config = dict(
    mlp_ratio=2,
    head_dim=48,
    inner_norm=False,
    drop_path=0.05,
    moe_every=2,
    width=192,
    pooling='class_token',
    am_softmax_scale=30,
    adamw_lr_other_params=0.0012,
    l1_shrink=0.01,
    lr_schedule='wsd_sqrt',
    decay_fraction=0.4,
    final_lr_fraction=0.05,
)
Rows from block 9 of a small audio embedding model, named by matrix and row number. Rows with one number within an expert belong to one neuron, the router's apart. Each number is 128 + 32 x the weight over its row's rms, rounded and kept within 0 to 255. All counts start at 0.
Before each expert's rows are labels from the 100 clips, of 14976, where the router gives the expert most weight on average: "strongest on" is what is common among them. Only what is clearly more common there than usual is listed. The data: synthesized solo parts of chorales (CocoChorales). In brackets: how many of the 100.
# router: router (model.blocks.9.mlp.router.weight, 16x192, trained with AdamW), inputs 0-95
# gate: expert gate (model.blocks.9.mlp.gate, 16x384x192), inputs 0-95
# up: expert up (model.blocks.9.mlp.up, 16x384x192), inputs 0-95
# down: expert down (model.blocks.9.mlp.down, 16x192x384, transposed), outputs 0-95

# expert 13
strongest on: saxophone (94); note E4 (25)
router.13 [149 179 145  87  88 130 134 123 117 125 153  68 132 173 151  87 195  96 163 114 164 157 164 120 125 169 127 109 150 115 137 132 200 119 120 192 126  69 121 103 105 165  91  87  89 203 115 186 167 124 140 134 121 108  85 157 159  89 161  78  97 154  95 110  97 165 103 137 109 155  82 141 112 130 124 159  97 146 106  84  70 187  95 100 152 103 111  81  94 144  86  98 178  90 171 196]
gate.45 [ 49  87 106 128  84 126 145 107 133 117 121  67 120 108 125 141 148  93  61 127 108 194 136 169 131 124  91 165 123 108 148 146  74 203 119 101 121 136 114 103 145 150 109 153 136 120 168 118 154 155 186  64 130 109 183  93 127 104 117  75 164  93  79 107  63  86 154 133 109 129 116 141 105 128  95  80  74 143 157 126 135 166 188 175 171 145 133  92  82 130 208 115  98 174 125 110]
up.45 [110 113 199 112 188 122 148 155 140 193 128 117 135 144 140 131  79 143 129  97 124 117 103 156 105  96 118  59 201 102 163 102 129 117  97  87 128 116 132  78 232 176 225 120 121 128 123 124 166 100 151 126 129  92 112 128  70 118 106 203 115 123 111  59 149 117 120 114 152 190 142 117 221 127 155 211  76 130 129 138 127 108 137 125 115 147 174 104 169 184  73 143 152  57 130 181]
down.45 [184 124 172 118 139 115 127 126 134  97 141 145 111 175 141 143 103 119 136 104 165 118 177 123 146 157  99  31  96 189 133 155 130 166 146 129 150 144 129 104 129 145 107 131  87 117 129 193 158 121 104 181 138 167  99 111  95 161 125 137 126 133  82 125 147 150 127 151 142 152 111  77 138 112 151  29  74 110  99 119 129 134  93 123  72 128 134 140 196 104 145 133 117 129 131 161]
gate.48 [144 197 145  80 204 128 128 154 127 142 103 161 101 114  94  78  34 129 211 152  98 162  91 145 105  93 128 195 187  86 107 128 119  95 141 129 103  74 165 167 163 131 159 111 174 126 130  75 154  99 230 107  53 121 152 128 164 137 160 122 127 130 180 121 123 115 148 139 104 136 128 119  95 162 127 129 137 137  71  82 145 118  88 169  83 128 126 142 118 129 139 120 125 132 149  55]
up.48 [106 128  76 157 135 150 132 132 128 142 157 125  95 135 129 127 145  45  98 142 129 114 191  32 167 116 128 121  83 217 136 126 137 227 128  74 202 113 114 128 112 130 126 187 102 128 132 185 135 176 157 129 132 205  88  74 130 143 122  87 127  77 118 133 151 129 141 120 137 147  86 116 127 143 136  74 104 125 157 134 123 185 154 105 186 129  50 128 129 109 158 141 127 126 128 124]
down.48 [131 174 254 129 172 128 130 122 181 105 108 131 116  93 142 122 103 112 135  79  80 139 116 130 112 160 179 142 158 103 104 122 116 165 129 211 127 114 169 122 159  98 135 110 133 122  88  89  76  76 110 119 122 109 157 146 110 166 143 151 107 129 149 173 153 145 129 103 107 129 161 159  91 164 183 116 157 104 117 115 122 150  91 130  85 115  73 132 130 129 122 109 129 120 151 147]
gate.55 [119 135   9 114 174 140 113 130 129  89 109 124 133 121 128 108  97  28  99 167  83  94 135 106 129 141 134  83 140 181 147 123 134 150 136 133 141 138 167 157 198 133 223  86 114 114 160 172  99 175 140  97 128 134 119 114 111 106 143 130 146 106 124 143 115 124 136 126 137 137 109 153 169 111  83  35 170 102 118 108 151 121  89 125 128 109 127 166  51 117 161 105 112 140 144  70]
up.55 [127 177  75 187 144 127 150 127 169 116 136 132 144 169 151 126 144 148 170 175 113 102 128 118 116 149 128 134 124 123 109 135 123 113 147 129 144 135 162 106 124  60 150 105  99 164 130  87  90 107 105 160 156 115  68 147 135  89 165 121 158 119 120 175 133 223 123 115 130 143  76  81  95 143 127  83 128 110 120  72  96 162 104 121 128 123 133  49 111  76 183 136 120 132 106 165]
down.55 [141 151 119 128 122 139  99 110 118 152 149  98 153 144 132 125  44 102 110 143  62 140 110 114 125 138 107 108 167 143 127 120 133  97 121 143 103 124  47 137 175 131 176 141 206  77 131 188 119 103 255 142 151 138 112 132 110 127 168  53 150 134 169 197 129 150 125 149 167  91 113 110  84  89 136  94 124 124  90 106 129 136  93 131 144 111 125 152 123  99 139 128  74 146 125 103]
gate.62 [113 124 123 161 123 116  69 135  87  92 110 129 126  33 153 130 147  44 122 141 135 106  82  87 141 112 156  61  99 102  61 152 177  82 136 186  77 127 107 142 179 161 169  91 141 139 154 139 139 130 129 171 211 149 151 116 185 174  91 123 157 122 171 162  61 111 105  77 115 118 129 152 164 123  91  88 181 117 116 226 166  84 121 151 110  80 138 119  82 127 123 147 111 123 128  74]
up.62 [125 120 113 187 137 146  59 171 113 128 113 125 103  44 183 116 123  97 120 137 129  98 129  66 170  88 174  86 139  63 101 149 140 129 120 134 131  62 137 177 154 181 217  97 123 138 134 115 168 114 125 165 143 180 129 117 240 162 105 107  91 139 132 121  74 101 134  65 101 109 120 136 135 174 117  73 145 144 131 172 165  68 153  90 116 124 146 172  46 133 124 133 137  67 128  80]
down.62 [ 96 136 102 105 158 120 122 142 130  97 144 108  83 120 123 144  73 187 115 167 154 187 123 149 123 118  66 131 130 200 177 161 163 186 119 100 137 131 235 132 175 116 200 141 132 123  90  98 136 134 146 102 102 122 138 106  47 172  82 134 109 142 146 114 118 160 138 138 129 137 141  91 150  93 161  64 103 105 140 112 130 135 120 131 117 154 132 117  96 110 140 101 128 154  82  77]
gate.69 [147 179 235 136 126 130 137  91  77  79 136 161  94  87 151 123 133 148 169 111  77 169 124 145 163 203 174 131 117  84 127 170 130 165 149 157 143 110  81 136 129 112 159 117 124 140  97 120  69  61  82 136 134 189 111 123 123 136 105  44 139 128 155 115 120 148 125 154 156 104 143  91  66 137 133 117 119 129 129 112 141 133 145 112 150  99 106 140 106 136 160 164  72 139 123  98]
up.69 [131 211 190 119 176 146 129  81 148 131 129 147 110  79 116 104  97 122 162 103  72 161 127 143 156 164 148 122 115  49 107 140 132 126 149 145 108  52  93 127 210  63 215 102 163 113 117 148  98  91  96 157 144  89  81 102  96 126 113  87 178 124 108 113 162 143 150 124 141 145 151 118  79 123 126  97 133 108 145 111 153 117 103 117 128 136 101 159 145 104 140 210  58 141 128 129]
down.69 [133 171 137 129 191 106  65 123 107 118 117 156 120 119  99 117  64  97 179 125  82 101 109 130 170 122 182  97 112  93 134 171 124 119 136 146 136 104 110 136 218 122  67 115 173 147 121 105 135 161 174  94 110 140 168  91  36 201  82 115 135 149 170 144  99 126 110 129 147  76 122 120 123  97  93  66 148 130 108 161 144 117 112 102 102 133 129 175 172 121 141 126 153 123 123  90]

# expert 10
strongest on: viola (61)
router.10 [156 150 146  90 171 100 111 147 125 143 193 117 110 124  91 140 127 127 129 112 206 170 157 158 118 116 177 159 120 130 128 146 121 116 162 196 120 178 129 142 155  89 127 142 121 108 131 121  84 153  60 156 132  88 112 149  94 175 189 121  81 165 168 165  97 101 116 167 157 120 159 113 136 124 187 120 113 163  99 115 161 181 156 181 157 158 156 129 132  76 116 136  80 100 169 121]
gate.15 [128  79 146 116 191 153 107 138 128 107 115  97 159 120 137 127 165  82 120 108 107 136 130 196 112  79 163 159  90 133 147 132 133 146 119  60 134 134 142 128 106 164 150 131 158 169 104 107 170 124 118  55 123 165 173 110 138 121  68 133 255 128 148  55 184 189 143 102 105 128 136 132 118 129 106 133  92 101 152 125  58 120 145 127 122 120 115 134 119 117  99 111 132 154 164 125]
up.15 [ 85 139  92 148 117 126 202 126 113  78 152 138  90 121 132 116 117 116 161 128  88  89  37 173 156 123 126 206 139 123 130  96 173 120  98 128 112 131 157 133  83 130 142 142 152 131 127 102 131 131 137 117 123  39 127 129  84 128 106 147  69 147 123 157 105  72 119 181 138 153 119  59 131 127 133 138 142 120 137  96  94 121 151 141 128  86 186 135  34 127 171  99 126 134 115 142]
down.15 [162 127  37 126 139 174 135 128 102 185 123 125 132 136 118 130 207 138 130  88 107 156 113 148 127 138 137 194 121  86 131 144 132 127  96 118 137 133 124 107 133 138 152 166 151 149 131 102 149 108 107  43 124 125 128 152 129 122  80 105 224 127 157 129 151 101 128 132 114 146 131 129  78 147  42 118  28 139 157 126 115 114 137 123 127 128 128 135  34  96 120 128 128 144 143  73]
gate.16 [131  79  30 128 127 190 139 131 128 130 125 139 149 144 145 126 137  42 134 127 116 120 122 129 166  82 158 106 133 164 163 108 151 126  52 128 128 173 108 127 125 182 110 171 169  70 125 152 179 152 150 130 141 170 124 129 229 127  55 134 171 105 117 133 119  89 134 122 149 167 145 155 124 129 127 101  88 127 121 130 103  84 127 118 122 129 134 129 129 127 132 117 136 127 189 127]
up.16 [141 121 186 138 134  89 122 136 132 115 135 128 109 128 127 145 147 139 129 117 155 117 135 125 113 157 120 108  86 142 116 148  77 132 202 119 136 120 175 108 147  71  72  93  41 189 120 125 105 122  76 166 119 162 152 148  55 130 163 106 110 157 218  82 137 136 124 125 137 124 121 136 135 107  84 126 171 121 139 164 150 121 131 110 114 143 150 122 118 107  94 140 135 121  78  96]
down.16 [187  81 160 148 114 131 166 127 112 125 134 129 129 148 136 115 147  83 141  48 133  79 116 130 138 142 138  91 120 178  98 165 115 131 137 161 136 110 157 116 109 132 108 168 150 124 108  75 210 192 123 156 151 109  71 123 119 151 137 120  67 129 176 156 122  56 141 129 163 128 123 127  80 109 136 121 171 160 142 165 113  98 128 134 109 179 156  95 110 144  70 145 120  84 176 119]
gate.17 [ 90 128 128 128 128 128  46 128 128 128 128 128 128 120 128 128 128 180 128 226 128 128 128 128 128 128 128 128 128 128 128 128 128 128 128 128 128 128 128 128 128 128 128 128 128 128 128 128 109 128 128 128 128 255 128 128  19 128 128 128 128 128 128 128 128 128 128 128 128 128 128 128 128 128 128 128 128 128 128 128 128 128 128 128 128 128 128 128 128 128 128 203 128 128 128 128]
up.17 [128 128 128 128 128 128 128 128 128 128 128 128 128 128 128 128 128 128 128  25 128 128 128 128 128 128 128 128 128 128 128 128 128 128 128 128 128 128 128 128 128 128 128 128 128 128 255 128 128 128 128 128 128 128 128 128 255 128 128 128 128 128 128 128 128 128 128 128 128 128 128 128 128 128 128 128 128 128 128 128 128 128 128 128 128 128 128 128 128 128 128 128 128 128 128 128]
down.17 [128 128 128 128 128 128 128 128 128 128 128 128 128 128 128 128 128 128 128 128 128 128 128 128 128 128   0 128 128 128 128 128 128 128 128 128 128 128 128 128 128 128 128 128 128 128 128 128 128 128 128 128 128 128 128 128 128 128 128 128 128 128 128 128 128 128 128 128 128 128 128 128 128 128 128 128 128 128 128 128 128 128 128 160 128 128 128 128 128 128 128 128 128 128  83 128]
gate.20 [134 116 138 135 142 122 120 105 144 184 160 115 144 161  65  80 107 135 122  80  92 121 152 130 152 154 155  70 130 100 128  80 147 127 115 199 114 102 103 122 197 131 188 123 123 115 125 133 136 106 192 115 134  80 141 135  75 130 156 156 125  97 117 126 162  32 129 127 126 225 170 142 152 145 130 108  57 122 129 152 130  87 128  99 125 124 149 131 133 128 125 168 152 111 114 187]
up.20 [130  87 126 150 145 117 183 117 162 192 139 115 132 219  49  96 127 169 131  64 114 127 143 128 164 160 132  78 112  90 111  89 139 124 105 176  91 113  86 107 203 131 138 132  83 115 132 154 136 138 136 104 128 101 160 159 104 127 153 182 111 110 115 117 134  34 135 133 119 210 160 144 138 144 136 119  37 134 141 158 125  62 134  93 145 119 150 126 145 109 143 158 149 105 126 188]
down.20 [140 149  25 117 115 147  67 140 161 128  52 115 106 126 173  77 137 150 105  79 122 113 131 131 135 118 155 132 125 180 159 129  90 140 112  67 143  92 183 132 127 151 137 110  80 141 127 104 153 144 150 134 128 115 117 126 195  74  58 133 152 150 119  50 159 109 116 111  91 173 103 180  17 159 103 128 101 142 134 121 120  71 120 118  53 148  97 167  93 135 143 137 127 110 136 160]
gate.22 [128 174  52 128 128 128 178 128 128 107 128 105 128 100 128 128  82 135 128  68 122 128 128 168 250 128 128  92 171 128 117 120 128 129 127  97 128 128 128 128 128 128 134 179 128 209 128 128 183 128 128 128 128 121 128 101 165 124 151 190 130 128 118 128 128 160 128 128 128 175 128 128  96 159 128 128 128 128  43 128 128 128 194 128 128  92 128 106 126 255 129  88 128 128 128 127]
up.22 [128 128   0 128 127 128 128 128 128 128 128 128 128 128 130  74 128 214 128 128  51 128 128 128 159 126 129 140 128 128 128 128 181 128  84 128 128 128  84 150 129 128 153 128 139 128 128 128 128 184 128 127 149  48 128 163 121 128 128 128 171 128 120 224 141 114 128 180 128 138  54 111  94 128 181 109 130 128 128  87 128 128 127 128  91 133 128 132 118 237 129 128 128 128 128 128]
down.22 [128 128  32 130 125 128 128 128 148 131 128 128 128 231 128 128 128 147 128   0  77 128 128 103 128 179 132 128 128 128 128 128 128 126 121 128  85 128  58  99 132 113 130 128 101 128 128 128 128 128 128 128 139 127 128 128 160 102 128 255 128 125  77 128 135  98 128 178 128 128 128 175  82 128 128  93  71 147 102  43 128 122 124 128 135  78 128 151 128 128 128 161 135 128 159 128]

# expert 7
strongest on: tuba (67); note B3 (43); note C4 (28); note A3 (27)
router.7 [ 68  76 114 133 166 175 169 134 105  96 167  92 151 136 128 154 128 162 147  96 188 134 154 122 120 110  77 115 114 120 112 101 115 102 133 113  95 162 148  69  51 110 100 139 100 106 131 132 119 110  53 122 134  94 140 111  99  97 143 149 125 139 113 154 113 160 129 143  87 148 115 103  81 174 168 153  88 159  74  81  78 105 168 188 169  49 145  96 130 125 109 108 204 107 160 138]
gate.29 [128 128   0 128 128 128 128 128 128 128 128 128 128 128 128 128 128 128 128 128 128 128 128 128 128 128 128 128 128 128 128 128 128 128 128 128 128 128 249 128 128 128 128 128 128 128 128 128 128 128 128 128 128   5 128 128 188 128 128 128 128 128 128 128 128 128 128 128 128 128 128 128 128 128 128 128 128 128 128 128 128 128 128 128 128 128 128 128 128 128 128 128 128 128 128 128]
up.29 [128 128 128 128 128 128 128 128 128 128 128 128 128 128 128 128  42 128 128 128 128 128 128 128 128   0 128 128 128 128 128 128 128 128 128 128 128 128 128 128 128 128 128 128 128 128 128 128 128 128 128 128 128 128 128 128 128 128 128 128 128 128 128 128 128 128 128 128 128  30 128 128 128 128 128 128 128 128 128 128 128 128 255  86 128 128 128 128 128 128 128 128 128 128 128 128]
down.29 [128 128 128 128 128 128 128 128 128 128 128 128 128 128 128 128 128   0 128 128 128 128 128 128 128 128 128 128 128 128 128 128 128 128 128 128 128 128 128 128 128 128 128 128 128 128 128 128 128 128 128 128 128 128 128 128 128 128 128 128 128 128 128   0 128 128 128  19 128 128 128 128 128 128 128 128 128 128 128 128 128 128 128 128 128 128 128 128 128 128 128 128 128 128 128 128]
gate.44 [154  86  60  91 145  93 148 154 105 156 122 108 143  98 110 166  69  68 101 136 122 143 126 149 149 111 138 172  76 181 137 102 130 159 176 118 128  93 196 165 128 129 128 135 106 176 124 126 150  69 152 171 108 170 172 127 131 143 139  85 107 126 147  67 137  96 131 123 101 139 116 128 148 129  70 127 154 104 142 182 110 123 122 119 104 160 135 130 128  84  94 136 138 150 124 155]
up.44 [183 137 105 115 162 179 122 112 115 225 125 178 190 109  91 128 105  84 116 114 132 133 137  46  96  61 131 218 163 115 122  75 136 151 111 179  54 125 150 134 165 159 137 142 125 135 147 149 118 124 134 153 155 170 132 128 173 140 143 130 150 121 142 112 204 124 102  97 176 129 128 156 112 127 106 127 172 166  98 129 163  60 111 127  89 136 118 151 141 111 128 131 148 125 142  65]
down.44 [128 194 110 127 177  99 113 169 119  86  82 124 128  96 145 116  43   0 145 149  92 148 160 128 128  76  97 128 156 111 115 135 128 131 159 122 105 114 179 119 141 119 225 130 171 130 159 127 137  62 187 105 121 144 137 134 101 133 184  99 156 130 149 158  76 205 156 116 127  90 128 132 127 132 127 101 143 116 113 116 107 129 102 156  89  85  53 105 148 150 125 158 153 129 132 144]
gate.45 [128 165  76  52 131 129 127 128  51 146 100 149  99  20  85 117 105  34 117 127 120 214  97 190 142 116 130 147  85 203 161 151 130 107 159 114 116 143 221 136 202 104 108 127 117 102 133 138 127 109 120 131  81 115 154 123 150 127 161 112 180 131 210 149 158 169 137 166 126 146 133 116  86 102 117  98 142 145 144 155 102 171  96 128  95  94  81 130 113 179 126 140  88  94 134  72]
up.45 [ 96 137 143 125 141 130 150 125 156 140 126 126 109 126  38 160 104 178 161 133  84 117  96 128 111 139 120 153 139 108  47 168 121  96 149 128  42 131  49 106 122  89  85 129 176 113 155 129 129  82 165  43 128  81 163 108 150 122 131 144 106 137 108 179  58 116 118 138 128 130 118 140 154 142 121  95 127 127 126 118 122 155 111 128 158 144 136  98 118 183 139 121 125 141 136 225]
down.45 [130 136 110 129 126 129 130 120 131 123 118  81 125 133 134 107 104 115 206  97 110 122 108 134 151 156 179 131 113 152 122 100 130 127 172 128 148 129  85 109 148 157 137 120 142 129 135 136 129 130  79 113 110  75 118 137  65 127 143 118 146 147 117 174 196  97 155 150  88 166 143  86  60 113 127  88  91 135 136 128  91 128 128 105 130 131 128 122 103 101 104 128 125  87 120 141]
gate.49 [157 100 119 149 119 128 196 140 128 169 128 102 208 153 113  58 130 129 144 128  78 128 144 142 128  79  78 108 117 178 168 121 110 135 109 155  90 116 187 107 255 152 211 123  86 114 129 103 158 131 158 174 128 102 127 182  94 202 106  67 162 127 119 116 190  89 128 122 128 129 107  92  80 106 119 210  38 110 117 104 169  97 128  94 128 148 128 171 108 128 120 128 108 130 129 115]
up.49 [104 179 100 101 130  88 147 127 129 126  99 129 129 157 122 160 128 152 127 118 137  98 162 119 169 133 104 128 159 131  76  87 106 130 143 112 139  66 128 188 110 108  67  94  95 157 119 106 125  98 119 131 160 133 109 163 113 103 168 219  95 164  91 123 124 134  96 145 125 125 137 140 129 128 193 129 169 176 128 124 133 161 177  52  56 155  92  68 151 129 117 170 167 127 124 191]
down.49 [127 186 150 183  93 123 135 149 187 109 130 128 120 132 158 114 125 179 135 132  88  61 150 119 142 166  94 155 170 111 101 149  85 142 155  86 128 122 102 132  42 128 107 128 182 168  58  92 127  58 145 124  57 130 131 106 171  99  85 165 130 119  46 125 117 164  83 122 140  93 165 112  70 117 159 114 128 147 128 100 180 144 133 117 131 132 132 121 124 127 163 155 128 129  93 128]
gate.50 [130 142 182 112 177  91 138 130 116 108 126  84 109  12 158 163 163 160 105 117 125  54 129 116 185  98 113 178 125  95  94 126 125 171 137 128 177 105  98 170 158 130 234 122 124 123 119  87 135 125  70 133 163 100 149 118 126 141 103 155 125 150 139 134  98 112 104 120 128 137 110 105 120 116  83  54 119 132 163 169 136 109 145  98  80 131 113 132  49  74 144 110 148 149 129 130]
up.50 [155 134 166 103 149 100 114 115 168 151 101 115 121 127 133 144 147 161 107 111 151  89 107 117 175 108 119 168 142 103 100 110 166 125  93 142 161 131  97 137  88 176 145 132 144 137 144  73 145 109 107 143 168 132 105 157 130 144 124 197  82 175 126 134 138 161 123 121 105 159 114 100 103 105 102  75 127 150 125 161 177  75 135 100 133 136 144 132 119 106  96 166 144 121 137 164]
down.50 [168  80 179 128 114 124 144 130 134 128 112 143 137 197 133 193 120 109 105 107 226 152 151  73  85 196 114 134 108 113 117 129 134  94  81 137  89 160  80 130  95 137  70 134 106 124 106 190 142 148 143 132 145 140 126 104 120  75 113 129  66 139 122 103 141  47 116  94 107 134 131 178 118 134 102 193 153 138  62  93  99  76 100 153 129 176 140 193 168 108 142 127 130 114 117 135]

# expert 6
strongest on: cello (48); double bass (44)
router.6 [130 139 182 172  80  98 136 209 131 102 120 117 167 171  94  73 136 137 179 127 177 235 162 110 114 133 140 123 114  77 141 115 147 109 137 119 135  96 147 146 160 106 139 167 108 133 160 110 123 144  84 150 111  23 113  82 151  44 130 161 151 146 155 102  88 106  99  77 181 135 155 133  87 172 176 188 153  88  91 133 123 155 146 120 156 137 163 123  76 127 121 136 148 128  82 201]
gate.26 [129 128 115 102 193 128 154 118 144 112 129 212  96 104  76  75 119 167 135 121 111 138 121 119 172 115 126 159 150  88 107 229 101 195 154 129  89 123 120 128 130 158 102  97 109  62 113 151 118 130 150  68 114 144 166 128 123 188 184 128 130 127 176 110 104 123 138 131 180 144 167 124 163 171 133  66 121 145 147 136 136 168 116 128 147 123 128 154 132 108 160 111 124  99 111 116]
up.26 [119 129 169 109 203 128 136 127 157 128 150 219  83 136 115 113  67 124 129 138 130  82 126  93 127 122 131 183 131 119 114 172 127 175 166 112 105 128 134 118 152 112 107 131 130  80  92 188  40 122 123 131  87 173 157 111 141 180 149 129 130 169 180 126 133 136 129 127 179 116 138  72 139 119 147  50 128 138 152 139 182 140 129 142 144 120 143  99 181  89 208 126  68 105 114 128]
down.26 [129 129  82 128  93 141 144 142 129 102 131  82 128 128 201 116 107 125 137 173 128 124  22 128 107 145 128 147 129 178 114 137 100 132  98  87 138 157 123 122  30 155 127 128 130 163 134 136 124  93 177 115 120 137  78 112 223  75 128 124 145 128 126 127 127 124 128 112  90 127 128 127  75 145  96 105 121 127 150  86 136 130 129 160 165 119 158 139 133 180  98 140 118 168 164 128]
gate.43 [115  80 123 180 155 156 127 128 139 146 102  85 102 126 120 128 183 129  71 105 112 161 141 130  98  97 122 141 129 133  81 120  93 146 132  95 128 121 185 100 127  71  73 140  87 101 101  99 162 128 164  88 154 128 158 122  83 134 151 160 125 140 146 106 134  89 177 128  43 155 141 176 177 162 139 147  94 128 214 142 105 107 134 126 126 154 155 108 104 128  85 128 128 132 128 151]
up.43 [134 129 108  80 104 128  99 172 112 100  92 150 127 177  88 128  89 179 135 124 111 118 113 143 155 148 158 190  95 135 111 100 129 139 128 134 154 130 126 146 114 182 155 135 140 128 122 123 131 106 129  95  37 131 121 129 138 102 128 100  75 132 151 110 129 119  82 159 128 111 128 126  91 100 133  21  75 134 122  96 161 158 146 128 129 122 109 156  92 106 179 124 146 148 122 213]
down.43 [ 98 140  48 100 151 116 125 131 131 124 127 133 128 147 124 148 167 142 127 128 124 147 187 104 142 156 158  34 134  93 107 131 126  94 226 104 128 128  26 121 132  75 134 128 130 128 149 124 128 157 182 121 186 177 116 128 124 114 113 139 114 124 132 148 141 121  89  96 146  77  96 116 126 131   0 131 134 128  69 128 146 103 190  82 119 133 128 128  93 129 109 162 135 134 121 130]
gate.46 [171 150  90 130 177 132 107 137 151 105 127 116 144 126  90  97 124 170 179 129  88 103 152  70 152 137 147 125 171  86  94 113 161 105 184 126 133 129  90 128 211  96 187  91 155 148 128 127 167  96 112  68 149 146  52 164 140 194 174 149 173 153  97 189 138 145 178 119 108 141 110  76  89 150 126   0  55  91 146  86 117 186 122  94 145 126 123 127  90 117  78 135 132 116 145 165]
up.46 [193 135 145 119 187 146 112  90 165 114  87 121 119 144  97 125 112 144 163 117 122 129 136  72 127 160 166 138 139  30 136 129 124  84 172 112 125 109  91 132 234 127 111 103 154 143 150 135 101 121  66 101 146 163 100 157 142 176 168 103 207 172  87 132 126 154 157 121 129 116 126 112 109 142  86  29  95 120 203 130 106 163 107 115 116 136 122 142  86  91  89 155 121 106 131 150]
down.46 [150 140 189 105 135 111 109 117 124 137 178 130  75 173  93 137  95  39  89 114 129 136 125 135 114 129 129 112 156 138 139 120 133 110 125 163 103 196 102  87 101 121  97 129 126  92 143 178 109  69 197 159  92 132 132 130 128 100 199 102 113 132 122 211 135  75 127 153  91 120 158 134 133  94 136 117 137 130 124 133 126 133 130 129 119  76 144 117 189 141 158 142 107 118 159 103]
gate.57 [116 110 137  87 120  96 158 154 122  87 105 129 128 161  92 134 117  62 130  79 209 187 120 128 130 140 110 119  99 153  65 122 118 138 146 140 121 139 154 131  84 131  93 100 176 135 118 169 171  99  47 118 117  95 138 138  45  88 148 139 159 127  92  97 112 140 136 127 109 150 148 122 102 165 127 144  80  86 127  96 121 149 159 161 133 198 119  92 214 133 127 124 129 180 113 167]
up.57 [150 121 171 119  96  77 153 135 136  81  78 115 111 180  85 120 117 106 131 104 144 218 158 140 148 144 114 123 111 136  95 129  97 144 169 105 169 129 157 152 140 122 108 122 115 131 111 158 187 140  65  84 130 107  98 152  31 116 168 121 214 121  79 108 144 172 144 129  97 140 133 141  89 138 124 137  91 125 128  65 116 190 144 121 109 141  90  83 220 169 122 131 128 164 116 196]
down.57 [134 135  48 109 153 136  98 148  87 107 173 128 127 130  78 120  94   0 131 114 153 167 127 153 163 134 136  86  77 157 126 126 129 157 161 162 141 118 201 167 142  74 127 135  91 138 154 163 157 162  94 130 100 141 148 113  64 132 133  50 127 119 215 159 112  25 123 155 143 187 144 128 118 120 143 190 118 110 116 139 127  80 117 129 108 146 133 145 141 127 166  94 135 140 121 117]
gate.83 [125  98 108 112 125 145 121 125 160 135 162 153 129 120  89 117 155  60 128 158 126 132 118 128 100  54 129 125 144  78 153 200 124 128 110 146  86 129  81 129 130 128  83 164 111 126 149 143 189 198 162  58  94 112 136  57 130 133 130  60 202 117 183 176  54  72 163 141 179 128 136 134 134 124 136 141 124 141 126 138 142 128  95 128 110 123 106 144 155 112 151  57 146 143 192  68]
up.83 [165 127 169  92 127 180 124 102 140 124 201 152 123 129 122  84 121  93 129 128 145 137 124 112 121  71 166  99 140  97 134 145 145  98 115 162  85 132  98 152 140 119  77 138 112 116 146 167 118 220 116 145 128 103 106  73 121 132 136  41 192 135 128 135  95  92 116 134 199 146 108 121 124 107 143 194 151 179  74 129 171 112 107 132 114 129 115 130 180 128 151  95  88 123 171  73]
down.83 [142 130 151 109 131 142 167 119 173 119 175 143  52 106 200 140 127 127 128 133 214 205 146 135 113  34 118 129 127 126 124 143 146 155 141 123 153 146 183 123  79 128  79 153  64 109 148 141  99 115 115 125  93 153  61  81 156 138 149 110 167 127 119  68 158 172 148 101 150 124 124 123 126 129 127 178 181 126 139 146 155 173 117 137 118 110 144 124 121 119 151  93 130 139 173 125]